Rows from block 2 of a small autoregressive pixel model, named by matrix and row number. Rows with one number belong to one neuron. Each number is 500 + 50 x the weight over its row's rms, rounded and kept within 0 to 999. All counts start at 0. Numbers have three digits each. After the name is the row's rms in percent of the matrix's.
After each neuron's rows are labels from the 100 images, of 14976, where the neuron reaches its largest size: "responds to" is what is common among them. Only what is clearly more common there than usual is listed. The data: photos of plants, animals and fungi (iNaturalist). In brackets: how many of the 100.
# gate: MLP gate (model.blocks.2.mlp.gate.weight, 512x256), inputs 43-85
# fc1: MLP up (model.blocks.2.mlp.fc1.weight, 512x256), inputs 43-85
# fc2: MLP down (model.blocks.2.mlp.fc2.weight, 256x512, transposed), outputs 43-85

gate.285 102:397518470529622436457473404556601572429563493559458501484462440474467598419555498545556422495484563491522601528500624466470429606
fc1.285 100:433439515549608502470510481553522549409475516577466496372554496535494513402603445513524472526485558503527593532482624453516440450
fc2.285 104:423437493539490447558498493525554457539377566450404548480471419479434457548512492411500515523524610508459602586597467478516428439
responds to: phylum Arthropoda (62); class Insecta (61); order Lepidoptera (34)

gate.53 092:487538539517465463534508442507446464428457511453491496525433512475393381594578413474533485462535443536542562529451594461580429540
fc1.53 099:479510581500499482420495552461583455555555492561539448557492449527541431452485563506452502489480429542583485447466507567476597574
fc2.53 101:548547542451523475436503498470561460546491509484476483654474476533522468511519507439515493497532514511506582552484537549468495489
responds to: class Aves (96); phylum Chordata (96); order Accipitriformes (41); family: Accipitridae (38)

gate.139 100:482490510473478553536452460504466475428501402501496571551447407506536547564559539462459560448493526534468554443585537439603544417
fc1.139 104:515446526526537470528542512505542553492555447473537536582517484516406522448457560383533522452546558603485477472521506574527445525
fc2.139 109:506444461470438480540477526436498491520459499513471460538588442512447439503480417448560463573539497517473565374525492505503529567
responds to: order Charadriiformes (28)

gate.66 111:445451477496497486464430554522496438504390523538456513496453412488409590502513585404565517497551583461532442493522442486522551453
fc1.66 104:367410489553530485516349541540602406480490514527532495406485479470399607478488500389530534531495572456528451474477583489467507551
fc2.66 106:577513517625497455542489490448434584445537483434583429494480429472488484376567545576558531497498425464517539435463508517456481497
responds to: order Passeriformes (52)

gate.169 096:489501455573410532513528360454462503534449532458495504471506558555427569522480561343468554584543489517543454492511479435494513545
fc1.169 095:496436533507485407358475484564531483591488499464478502448499401445501430429427516475503533446587435475526494514545518595531482477
fc2.169 102:437516477573463543577470455530505505578693495502511548478480572501438457506439506565468527482542458505470566634539495598469461497
responds to: phylum Arthropoda (77); class Insecta (74); order Lepidoptera (61); family: Lycaenidae (25)

gate.468 098:540434581498502608567500459513524589448551539305566461491461491591434469467502483441553457439566491547443467515519544512532401574
fc1.468 100:505508451379409516496611662466487508586560484526543461518447581588566492505575542572474451469541487394563537596506555439470464518
fc2.468 101:472598430443514517474500525445621589501527539465535608441472410459575525510442484543512509447511416486514488496439531503511541485
responds to: phylum Tracheophyta (38); kingdom Plantae (38)

gate.5 090:432424416392411550475449506538563514568518460507595548516496487563550464565545541456444514478492530528463459533383527508501502446
fc1.5 097:584570446595532444483587486523515543578517585487432499490502546483426502503466534454497573483557523615523561428520476465431480504
fc2.5 092:484473586498495454451452483402520480504492430533563447555547456554562574531537492515525467502466446427453366527472574574485486530
responds to: kingdom Plantae (35); phylum Tracheophyta (35); class Magnoliopsida (31)

gate.317 097:436504443452489587524478533433504549491562557445457495557467551481433442530376478561492485487481463467434547460423510486524376543
fc1.317 099:468490574505543516374547518466440422568464491523508520527496429542497476496535553512439550584603531548553447447557460502504484447
fc2.317 104:421421522582427502599482449476492470481538472620608502421467487467464509516481478467493494547438467472537475410463469508509540470
responds to: phylum Chordata (92); class Aves (90)

gate.165 107:436515559519537465497457506566554471565538490508462466447457507578449514504444574459455549451521389631514415483406464439479489471
fc1.165 108:597442508424498513572550519434468535549543511496487490489420389484510452403536448564562438492457535460461476506543494474433497605
fc2.165 105:476473495500488536592489503547481467498483424513508587517465481478480557529535492583469494562503512603501475519498531405516507536
responds to: phylum Chordata (93); class Aves (83)

gate.210 092:597599474528430565441592472440459493455516432474494495601532571480531518468487455516527485537561560456476465529541503494479586499
fc1.210 091:556521501546559581481508540438452508595486565460536462468576448503486500491499476557561503471468478475481505539414510436430472529
fc2.210 096:558472509444374455557512471536467504516566566557560460580456464438522518518534507503496510463466528484456558481451502498441474496
responds to: phylum Arthropoda (64); class Insecta (63)

gate.355 115:458596530486477581574567530415554618499451494546471532551534480510524484509480560422452493471490501474547564516392488508489501477
fc1.355 107:424497473459522529486451480413429535505438426525518462495442439473445533484520546491406518430508389601493458395492570512532504456
fc2.355 106:471529458531497528583464502535446556508465636476491512496582438610465506526468457463536488518495534493578395476368507515494578509
responds to: class Aves (87)

gate.3 099:513494512422523529510345535559470467397532525466535486487574525498486403536479447639464473407474583501473555488479533487493491512
fc1.3 097:497339397483539480505484475497435500548445474479510510419586455557541439550416440475476477471568525498555478648436431598461509479
fc2.3 105:551552489461498506543443492549516559477569504431469493525489604456458537427457495642513450487490543565484522503416483476488543501
responds to: order Lepidoptera (31)

gate.40 104:469406451573494536510511621553530543495493576480506506482465442514513522529499525550495483572550500469557476462527463462543514481
fc1.40 098:556457487483414553571495416518557378549521637567526474456475447529465518556541558592458472557558467514531451405471527558552500470
fc2.40 102:577470490408596407437381422554446519558475533571583504488431552523569545544614519427519467540517479568431512523456472531449542497
responds to: phylum Arthropoda (62); class Insecta (61); order Lepidoptera (31)

gate.182 089:559524539502489484497527452591555427551500496531514463581448466502527607549488514589482453436487494479460540501481561542407515489
fc1.182 080:525435522473548525477434482484484477438502604478499566386573544469456418442584526444458539459510403501508544502510429493567503515
fc2.182 085:506460559471492463525552467516374490439547476433533468556491427513551537598509485608475379493556407554485511514453590590374506518
responds to: order Charadriiformes (33)

gate.481 101:486436533474524478520632511475489498408490456465519553474351438531468421442561534486508614606529504519501558506457515409436500480
fc1.481 099:471495413516483532514484538574491498483490497459435511483548463473486506450477448433489529527575507434529500481492500454547529460
fc2.481 103:611545507560490543594449605517533550460513498482569464486505459504572437605431483455508532503417442371507423466532506547565460478
responds to: order Lepidoptera (31)

gate.148 105:502534561498430528515432472504603473605459544483563496532463511449502470452500386492452460499494528570499475514575531408459555503
fc1.148 104:488471532567517476607538469475544555480457510529453414549510481513545570446479497515565452537572491528429510618451531467551513479
fc2.148 103:469513554509433478515493524543626415532526502573463471492410381515500431457530537513456520483546516394562503502521458512422445495
responds to: class Aves (84); order Passeriformes (57)

gate.270 099:426522529459463492533480542514456530529516418474540535520539456532392441488475541424379498572468572500502534545456625483461549484
fc1.270 096:531400477364487437462471512459465601504544549475441486549528484410487575529430452500453544496407545527473598398545472517469567601
fc2.270 099:502381481562597566505426535477416423542466548531424465499474454538525503497491507423444511575428484396538563513495490551435586476
responds to: class Aves (83); order Passeriformes (55)

gate.266 106:518512524483580458436477571452526611552499446524551450481521446528539435480680492563533582443446394503540560481502486549517528474
fc1.266 097:432422485457536505464543491606512421514520481561498483533555482554498451522434487592583496561487562489572420571602450458425542528
fc2.266 106:567481473429464514494555517482519475505607503487542452604438572528484555485487529481548452493490427441477537589562506555483473468
responds to: phylum Arthropoda (68); class Insecta (67)

gate.451 099:455469549556440363476438424448496565447542427403486500485478543537459441464439517425476513479545507483449550441596468474482495533
fc1.451 091:429602551369467475431465403398440519501475501510532518633433520505458517550448506468423426571513451488527470483520576553468510576
fc2.451 093:527571502504433521461471409456549478587447506511499581490421492464541504516560439485531499540506503488477590556513599483517486486
responds to: class: Aves (88); order Charadriiformes (34); order Anseriformes (29); family: Anatidae (29)

gate.103 104:573573494503563507551514522510584512555483459489367571536474442492407460420557602553478481440534504561475600547559500444556537497
fc1.103 105:499435457356474491430468447489416456459537587536547464521447526462512612498452441488490482486532509401520474521515470552397477503
fc2.103 107:493508548401501453445487559504421446483430437469492528541467521584578518529525428423461472512475422517603512471404482545502515510
responds to: class Aves (86)

gate.334 094:600457565485461637493440509540535508498475509494487595534518491509488437558517511516546538506537517444542599510526485392614409525
fc1.334 095:610513494519440460444556587478472525577528514438477481447508506524545451620497541536514513458517438413535572478479510471562485615
fc2.334 102:485556485553457417517452519518507499465621570541556505415557441451469515627470438521483426510523521521393470559450559494467469524
responds to: class Aves (84)

gate.490 104:522565569532501415477468452408458461551482608528455524506496512464482500393529513503538462563444544361565509436517530496511594551
fc1.490 106:533504546501524562456491552486498512525572451603447567505515506495499432508504515534476532472433499617428441508515472494526534519
fc2.490 107:505494486450513469486454480555504461449525510426588526606555521516470494497441574552556558453516536498496519549545440507421506518
responds to: order Lepidoptera (34)

gate.91 111:455596511552478514515501549486493558523531547503489573549493449416481527435492562426488553387456367487427617488485430519557541547
fc1.91 108:475591456360364578533522521466494549507487494411455583490549532548460505478362528459445523547495448463548347481462491511546454474
fc2.91 103:535501427525540466486572482572512468575506469502565444498569506571451510557540435530512537520459454495543636468521502484442484479
responds to: class Aves (89); order Passeriformes (62)

gate.322 098:510557428536541492537509474515470463527511445471544542521513539492388485485512489525516453458470519477596533420425518485558553554
fc1.322 086:516542550475450501521525579410574493510548549528412569485446523503480475535547523499488419522541509520520480486550469584475509511
fc2.322 094:528495484437603450568523487535471542505514465500439550549546510452447568529490536523504469496463569494477475531433464472526588495
responds to: class Insecta (61); phylum Arthropoda (61)

gate.228 099:471520532495506464492507545473455525431485514473452457498598525509512454520593506499515516430406485543540504491483428459506548536
fc1.228 100:482469477541514501499459428576581528523430514566480518481532624520484509577429522490544400649547534516442341545434564531555474475
fc2.228 102:496443488497539566470539573359395542516442552481509494530520459452507459465515550522491446465455496543550463503406462401500526507
responds to: phylum Arthropoda (79); class Insecta (72)

gate.1 095:542544450597438476556439591487526494538528491518368492503512547537526534485516421521556460454510554553496527461528545549556588494
fc1.1 098:433465479554461450574439557544482491491569504515428503507469488539555514429418479472528471521573495469380558521474526432597500626
fc2.1 101:541415523353481505474502536531522554467495537510466542547605552521531541415544475441529491424499481383517422510472599488534508503
responds to: order Passeriformes (55)

gate.488 098:523504545462497520435561457629518568494455549488554374522495496509454516498483487507462491486445582522446518509523483497504489488
fc1.488 104:460468383380485511473526458502512500458478529549449487565492490461568345631440392546378488479496541498551375470474441520485439509
fc2.488 098:558453511513469523505500558509519424530465539478516534468523538461443469560511500549456455482503579495473445401543484532499534485
responds to: order Lepidoptera (34)

gate.476 100:470435412576489460560598549494515532483572499468533536558489568503472422567483516492442500457612449468593513522531511516529552587
fc1.476 102:573528468500622602434458396518607467474510514583472532482441489540469459574537607532498498476451453464419483441516512522471543516
fc2.476 098:492525445460499476619544427422380500475450354417569494471593478495584586466497424479548562449520433485567478481569446530568474404
responds to: order Lepidoptera (33)

gate.33 091:505582404533566505521548465447494463464480510475553451475507535539505447533549439591534563569467418495545520512561507506486478470
fc1.33 096:414504534537454537487494569465498533511488508542441553481491476485476459520520534481470527413526521502446485460514479543395529571
fc2.33 097:524548485509511542563427368508556419390523438536403445507514499468468572486561582588391486515499603517507478438534487516482539503
responds to: class Insecta (67); phylum Arthropoda (67); order Lepidoptera (35)

gate.306 087:526532516508582541503555518476465476509530526541556523539492498432440558488642545418451513493447499499506508404444486504422593471
fc1.306 086:442428569439381578479435440583534517432457501453409433600502520496542464531425526421456478527547613523472502569543627511559462458
fc2.306 094:431486492433612503471480530512497448361414590492462447589477524473487457430559527534517483622454494505516518576404549442496492492
responds to: phylum Arthropoda (79); class Insecta (78)

gate.7 121:575502484501443502489574530516466445443483631543504534518367517522536483542488514514483589473514499531418506487456546468450518459
fc1.7 131:525551549417525544507484511465508498454498548476507544488496518526428511412500583426442651434492550536552563483501556540492513490
fc2.7 108:494420527444489549549518543550530410540467501578516511424405371551505495542461504455464498569507466464458506551441587426565475388
responds to: phylum Chordata (99); class Aves (98); order Passeriformes (58)

gate.436 097:501505533480487429458385609473476540456467526521492520622493525538521422443464518496538476488518462430532536512555588476437540460
fc1.436 096:499463507497495477517507537444506546515569582512560438508483529506452511477521557503460547503458422509458393521457572527478453432
fc2.436 096:499519412528477497521465519559497548509450486558481558460534575534519429540563465526502475440417543606481452507534534470499536557
responds to: order Charadriiformes (26)

gate.467 104:511617484499518645468552490457581518464472529531538423522553473489556475514576485449503577385396569460474440507462468530493535586
fc1.467 105:488620475499479554527452437514460426377579517509509475446439531490498558561469548535551499456509441487501509521565491491551477552
fc2.467 101:489530447452469527491501474522542556479503569552547504465406501547379546581528478494512483546529514527471494473490516434515580510
responds to: class Aves (91)

gate.457 090:471429532501603413534397518539532454470557426514439513444483596512516490525552516494436525513539469537595509530464495430413478527
fc1.457 106:508546495483411512533576464475491569492391561484549445522538444463511454482509516469504509483488532426442457436555467569548485522
fc2.457 114:501451451466461434523522520572527412399566433611470483463498627413457429560514513533434458544496565551573478624513538468464480439
responds to: class: Aves (91); order Charadriiformes (35); order Anseriformes (32); family: Anatidae (32)

gate.398 113:546459403564471494555518422528480538564476425514484552478525464647529477473475491549514516391490499427459487521521401483592485434
fc1.398 104:510527598610420466353537496490497548494577497512450515496429475482441487527493553475426508538483360530499478513477592454496457389
fc2.398 104:533508514546531546578566425449470508539475476499462532521471472521434471488550495443537509491463524469497546564562518520509505511
responds to: class Aves (88); order Accipitriformes (25)

gate.342 094:489390554554514453593474394499462424498519463545550470450349532549482512557550514499555578470551445573482492508514441568386462518
fc1.342 098:502526537477502513521520451534432524499520449506470412502481439540528505487543445569480461538458444439557568543502469432498426513
fc2.342 100:509493488573477542496566543606471456490462525473413564489534535560421491552517554512366506487596469518529474531514495497541526533
responds to: phylum Tracheophyta (25); kingdom Plantae (25)

gate.199 093:411514544493516499523530489444420442472546455469422557513483435445556477574520438438565502479530557556478490529493364568584468512
fc1.199 098:498651522506466481515498486509506507502502528533575519575560536532497442470559507501498466475562542581501461483516512485527566491
fc2.199 095:484513424529522539468522516503481534513543506462459576524594531413444436515485499503540465430527495546370501465508495542446451432
responds to: kingdom Plantae (32); phylum Tracheophyta (32); class Magnoliopsida (28)

gate.504 097:399522458348506490471490567490464484417535534448593528526520523472486474527554462478488454487419451484519524473519450529466547468
fc1.504 099:480494427509530507526523529528499562578524514451458508561471514489496626581487564511582465433560449528572472525445565550577497565
fc2.504 097:530501554419543549434532472585493472493417481531509500499414511452547487476482599461442521563499486497573486466569499494523490492
responds to: phylum Arthropoda (65); class Insecta (64)

gate.214 093:574597530507549468487541398484501544554618618485547534480514518493490544488477490524438421435549459532329575383458445538451512467
fc1.214 090:457487514460496544503504502508554542477507412483391539475495451464533473502541567364548531570390517458599469498555450477565544459
fc2.214 092:587477546427503514413516388519509528588611422459520513448459562491525501511529475486506451601521452535502472382422510489469577553
responds to: class Aves (84)

gate.99 095:437462541508508518497592497432504575455447573527513498492526512527567446471433507515521604419477538555592549492611471438457505549
fc1.99 102:540496459463486471579561558563448573539524489505507444541507502448430451424452491484497574528523542430515523460531446538470470554
fc2.99 098:564524571527569428535504568478503402535560490537538465464486475517461578411510606393508498412604445468570436525464557517511588433
responds to: order Lepidoptera (37)

gate.135 102:462423455399488589511534560495522420459584490471470516526487446458555583564500557544467563485434458494531484402459526432500477541
fc1.135 101:416509550515474488591548433514436492381492473608483536467563491558534516582462555484454436411454489364603496465447478441495459475
fc2.135 099:479509490554562520437493530482450499484468464431551497522506384463498463476436500426523458492432565496493471576471452549556477519
responds to: phylum Arthropoda (61)

gate.273 095:535585488521596397446585497539570500508458489509535420530497516498558534492596592551472451451479527503491489523470410475520535452
fc1.273 097:506432543481418491519536447544449513615515515534502554447476521494406463496494519503528636503423489475530468526507505535424482498
fc2.273 096:420480491502486509557547525485471437551482470519554493588402520440508545434537473560545483520500568511478428510522521489610482574
responds to: phylum Tracheophyta (35); kingdom Plantae (35)

gate.249 095:479524501510450488500568427591517493555488505601495576503468480581544535521567492481406437571595511399457514527378443463490572484
fc1.249 100:449562470453468528525543483523438561531447487549493516449503462501601525487505517491445467434545497479464444508326454545456541450
fc2.249 105:420443565488538564585479496465520601436449476469541435503546504463464515522434504468445597482499559474566490502437431558400488391
responds to: class Aves (84); order Passeriformes (54)

gate.301 091:505563527510544608418598573571520500447578404544562501475460576506486532473519506522515430525436494644475513458429423495434506481
fc1.301 093:514547511589469554474402487473462499550449501453475638570414522490461440583449461518478514493515412459529571583467495531513413505
fc2.301 096:503565515516500437413395504422495444451483480532479501460517480475469476514446474485473482487508535505474485459507495466435470549
responds to: phylum Tracheophyta (30); kingdom Plantae (30)

gate.226 097:454525487538548516423489528508464416393516553501503514540499521492475527508443506467439448463510521568552445465503540544539441502
fc1.226 093:517583498570461601586513482496466555451444483480477493458498531492543549511542417538535474525498456528551463432562582509508527517
fc2.226 101:503572511487490507499545420353517450511532564556491448534524405468590461477503495383548588567544544459518485496544485500639526555
responds to: order Charadriiformes (28)

gate.397 102:624480471476509469590446488552492448505564466452423513483523411500567410551505507486443607438419513505592462480526532463465540465
fc1.397 122:438516548535441534514526532396576491515427543495528482474468513578515518560529527548594491495524506482521475392603494533502426559
fc2.397 110:491434494487422564414507569572516479481489549461466547543548431523505559515423484477428497507644507411357454495416446483617507316
responds to: class Aves (90)

gate.63 101:571441477503416511541514483513441510547528486451488543555525610558519530543529446538455512450474474453491553605494454544521464482
fc1.63 104:589553502530495491503517510553481444589539495468417538494480559464568511425470551493470636475396517447506568551582479462504515503
fc2.63 103:484454444399515347546457378510530527531539466580569494564536537574399338479461518455537491499493435441525435573535528432421470521
responds to: class: Aves (92); order Charadriiformes (39); order Anseriformes (31); family: Anatidae (31)

gate.409 094:424536564585490535579450521470476511542442519452487604469416555466626587506517588445511547488485481469478523459526591541469562465
fc1.409 098:600437528439462518559455444488397474505430511416509514468564488562477531434514564511527496523573564547480437538437535561482586441
fc2.409 097:535502467536486435510456534518576442474554554567497523511487517481551514410389549476453442453491512623438389439403553538564580416
responds to: order Lepidoptera (34)

gate.71 104:515417513467487495518534522410539492483454448518481499431551542508549526620563523536441534519522491497495452548503448437504550495
fc1.71 100:509460504596518606447449527509622450549531472561510600495556623417422455485485529470459414526526504508537508492499486492538442508
fc2.71 104:590472495576494428459532504450419586436517459379541546551507523545501610489477471599542471521516571486486526566452446478478495478
responds to: order Lepidoptera (36)

gate.453 111:479545499447419398576481599512513502564504460450451503500430525496505421450514488485545560503414528472499439578523561412502505497
fc1.453 116:597504514509509534459478439514543537462481508476496517489552478507492588514519510401463466479623535497480489486501469623507507511
fc2.453 121:540493477510562449423486518544481543467464506586585623480454498518502550540542632341500451519562507499470474501485455560567479501
responds to: class: Aves (91); order Charadriiformes (39); order Pelecaniformes (26); family: Laridae (26)

gate.289 092:468550481509560502424527455488494502653519492450509583594414449537447475497504532473571467469487527469521500355538482503585471526
fc1.289 098:513535613430462492544377445554443521490560468496523498485411506502468499482526475491341538406561438535485517448538385599538433584
fc2.289 094:548505524508495530414375545490573546481544566451512567442480526472468585551471496482546533491486465411418527482514535480515495458
responds to: phylum Tracheophyta (27); kingdom Plantae (27)

gate.287 099:455593457575564555502602541492516537547525422558471557547487517540426498411488377560550523436487592521498552477439483495546513379
fc1.287 099:497427564422360534454438480462457452497484520521510514460491524447538596647548540460408471601547497570470485460512448505468424542
fc2.287 109:540490439516490498362602482501430529484430468435541529576509565477507506444495488539551482548505508578417441512647495467510506438
responds to: phylum Chordata (94); class Aves (91)

gate.367 095:570512465488568525463464413464479576473401528457495523449489486526450582471516474369507498554546424581403533429537496568445504434
fc1.367 091:498498511500482506554456557460566506495576448549505528563498555482418521474573457618379447486485541447487464573408448637549523543
fc2.367 100:459624519472527542410499531429560612598489481470474528461537513419479497608532482519464410467441479536544483569476479506509474386
responds to: class Aves (86); order Passeriformes (52)

gate.327 104:508581454433469512516511415560445492548466515521543483517477538438472462491542558468454504497506515593567468488496525500492395553
fc1.327 108:450471514520500516452530513472511462502499514451434547447397507475533571528476464461486460507426602607527543532607482524485537546
fc2.327 098:536561501513429433497476491549514603560477490496500568481466547467458525458596461364453484503466399413483514435496504506546495497
responds to: order Lepidoptera (33)