From a checkpoint of a small autoregressive pixel model: 16-pixel images, trained on photos of plants, animals and fungi (iNaturalist).
Rows from block 3 of a small autoregressive pixel model, named by matrix and row number. Rows with one number belong to one neuron. Each number is 500 + 25 x the weight over its row's rms, rounded and kept within 0 to 999. All counts start at 0. Numbers have three digits each. After the name is the row's rms in percent of the matrix's.
Before each neuron's rows are labels from the 100 images, of 14976, where the neuron reaches its largest size: "responds to" is what is common among them. Only what is clearly more common there than usual is listed. The data: photos of plants, animals and fungi (iNaturalist).
# gate: MLP gate (model.blocks.3.mlp.gate.weight, 512x256), inputs 128-255
# fc1: MLP up (model.blocks.3.mlp.fc1.weight, 512x256), inputs 128-255
# fc2: MLP down (model.blocks.3.mlp.fc2.weight, 256x512, transposed), outputs 128-255

responds to: phylum Arthropoda; class Insecta
gate.401 106:504491513516510469472485478499501506460526484507504518496520506526501500463496519518505487496471549488496447496519501482493447443470476505509473493506478462569502503507499491504488514509524506498515523526523471535517519476475505482497512487549516515487476492482483475474471470523530505532500480492468481525535491463439498509426534527508459489459474503498524484474499507521503489507559
fc1.401 108:486485489475529507512516532506486468553466559525509531488525486510462528526485480552504587487497536515480521510469470493532535520513477485538496422503516502492459525497510478507504480469474493489487522494494521473476502502523506517451499485506469517494514496485444491526518541466488512523519493531504488466497502528500496485518448427499503514501519499526507484496549517536456470453466
fc2.401 103:525489509509498441460511503475505493498484476482514452506496538474532495501535544495481489517507536507500483487487489519504462428556522523493540531482501490512511527495501428482505479523478483518491551524533488492529499522508485487541539521490520455533455539478576514514515440506518509490479541466470492512492508465487471494491521491531452474494486480519449497527473466478496516527486

responds to: phylum Chordata; class Aves; order Accipitriformes; family: Accipitridae
gate.480 096:503528517482493483519490517556513457448456472483472494447495481509470479492490493480509467458455517483525507464514471492525518524514497506526494486498511502514530517536531510451496503503485456455555483479526467465464513460506477524466511520520503470475479470564506505525493525486496506563492480544528481488495463483494471470501493490526505532527511518512489512512547511495530518489473
fc1.480 096:486521484519505485532487454469449509532527536485524532467456500480509524540462465518529543534500505491464476511514513502505475483531478475462469502474520520487489463513533517497508520519511509503523513519531500514485504522509477451554474511505513482492530496460469446494500465504513517487554476486497464508534490507538530482518503467507470519491458494454533502477484477512510496453475
fc2.480 099:496523472535509480517550501496486490469493510471494499496497485532502482474497497543463476470487552512482476436544479486491511511512466525505511481507473470508492524532468513450543494492479454487479525527487500551473492508488466500488480477474514507497500510497477502485466482511500514440499488479469525488515546489469455502492543491471533501486501482499483501521473501456545555547493

responds to: phylum Chordata; class Aves; order Anseriformes; family: Anatidae
gate.194 110:477508526505484532503466507505485495516524509484544520516524553470525538497500503497480412459466507499492473483505542559522526510534476480535501513530507476451502483506503497483529483512490475484500508522481508491501527504504509479529532478491522511485508531503457542524484511522540503545512529487506498509516533524498477516499502484484509473502481516494473540485499458536485553491498
fc1.194 116:518469477492538534505485472482475502522488463507516503497500505497448487502498524487518521536515497520533505530483496514482498446488538503523486470528521524494459522505513506525503529517513479481475494480476514553475517503497529501496507479479506497500546490483489494521506516497465510486506517484498461469541479520550495465473511523504478536487518491507443526534499554514491491518485
fc2.194 113:509487489460474497498495527477494489530515499504518512493512483493522493494490506495520472547557524545527484492503504483494492510524567512480497463483479477459505489444499480491442510482542493530464534457500497519503505508494507476488485506499463492524521499498504467474507504499507487493501444470486484515491539502531527510480508528493522482543518550478479499514466472461454514485503

responds to: phylum Chordata; class Aves; order Anseriformes; family: Anatidae
gate.30 093:502494529500513507467485534516500511470495524482501498484485513500466493482551504517492427527497535507492516478519471521504515526466484482527428483513548492476526526496529501490536482493497501465524498501478493612459472515491457498491471490520478505505482466507492480499466495460449459469474504513444508525571526539518521516519499503537471510485527455547549528512461508511487489548519
fc1.30 091:530521467490467492482507494508493462482461458492461521512511519498476538543525483487476487506485459492512500494534474454494494481488530505456534522518488503496493485443495469480512493537505515500478509489531448519498531501475468486498510529505492519486521563496467474485492507495484459479511480474516510529465493449550533516536510484519492506543483498446475519497467476459500498521494
fc2.30 093:514489482486500477522481485518476521503530522512464506485522458489490503510555503453472516518500529524511509491546483496470481506503534478517500530524454563468485504456466509518497517458514499460497503500485485517489547490498550502489496523482503477508498512502519472473507495518408524480510548423534468535515518532511461495497474487501478491498506447444462501505518505516451472508526

responds to: phylum Chordata; order Charadriiformes; order Anseriformes; family: Anatidae
gate.431 112:540449507480497529489499527519484511537485534500511488477516508491514460454461508497487514456535521547448514499531552488506516482486541521493515516507524517482471489548482500504519488486467493509546484478468538493521487482502490479522499485471550468470498456524456484529521519489527569558492494514534500493493527493509510472499516477485522512492494497498493493489507482452481486476530
fc1.431 117:460535509484492574486481507479488533482499489455533465498470472492497524551545512480548465522497520430508483506529483467545556493476508496538517517491462509466504496514462477500500491463497488535443479483507492540482483542505501452513477514542460497498493470518511523493506475531533480471521483494477515543508529507503523498470475460508497535518489454497498486499498518539543505548461
fc2.431 117:516498509518532469499538442507510471503545451525518499534475545498509536531505508474458523539516519549529461479487498510479475437525456504483460517518450499466525500544536500513406453496487508521508485505537535476464496521513505522513484513481491524515489487511465501472473483496492461480504502508515495516494505477434492520471511513495457510493483528485513482549457484511488495501504

responds to: class Aves; phylum Chordata; order Accipitriformes; family: Accipitridae
gate.230 097:485462506485522523483502517519510527487520473521518492529502503479469519483517485527550490478492549518503521492485536444479510481554502516488462504456473464461469466498510464506494475512521508509492520512482512477490402476457465522502508484523521519500476523465513488517512519497508471506471496478522483513503514501498482483464493464492510483495501474461508488543553533517491437499511
fc1.230 098:519495472517497475516495492534500520475503559515529517499476509507475507537499506545454465484480487494559501485502466526538523470464486513497465528511549509503494504493505542535483551473536510509497491490495489502529528492515509499492475525471484491506509503460434497489507493468523521484504488492466501491510470511493504517474531526530477467493503515518510502476547457505547444445511
fc2.230 100:526505511483513505464499489518524500537524493485498559519484490504498473513523514515485497463489496511538490499522509454464523538448534481532472517471510523500488527531511486491519562460463496518501530525507465482515486462496496499546473493500485441485533450476507485525459492544473472434524486426506606480524497473518506491478456485551475495510458505486478497531467447509537465533496

responds to: class Aves
gate.82 104:496508492484528486526483513526508472526497475491558436495485508470450493523532467489513508455491454479494492475478514540521520495499491484541508513512514525449522543474494490464490532505483483469502499534545503492490529506523503486511508496501451449485487479522483456534494465492512520490526453436521505493518533518529513521501512508474499474530497544477541504484490524481460522453521
fc1.82 107:517507506493550532529476503511497491488549522459550520468498477475519519536580488502492484514510527508498497489479519514495514514488519494514506527499499502557497498465529477549476510478547495532463486487507484490485555519520528485497443474510501490475541488479480517474500492523505493483444498479523493489526527487502487489470457485505464559502506527503536491490466495469517496496491
fc2.82 115:445511457499507515493488515522519497501508507526485493474545497512485531504463532465494504480495467502439516485487499500451484507507511521512497460510493520479524475573473506553497498531481465492530505508490464519465524513489489503515516514522526552482471530503522529514476499517505507508476496501504523481513499459510436505494504503478499497505478492415480516484548542505511489523535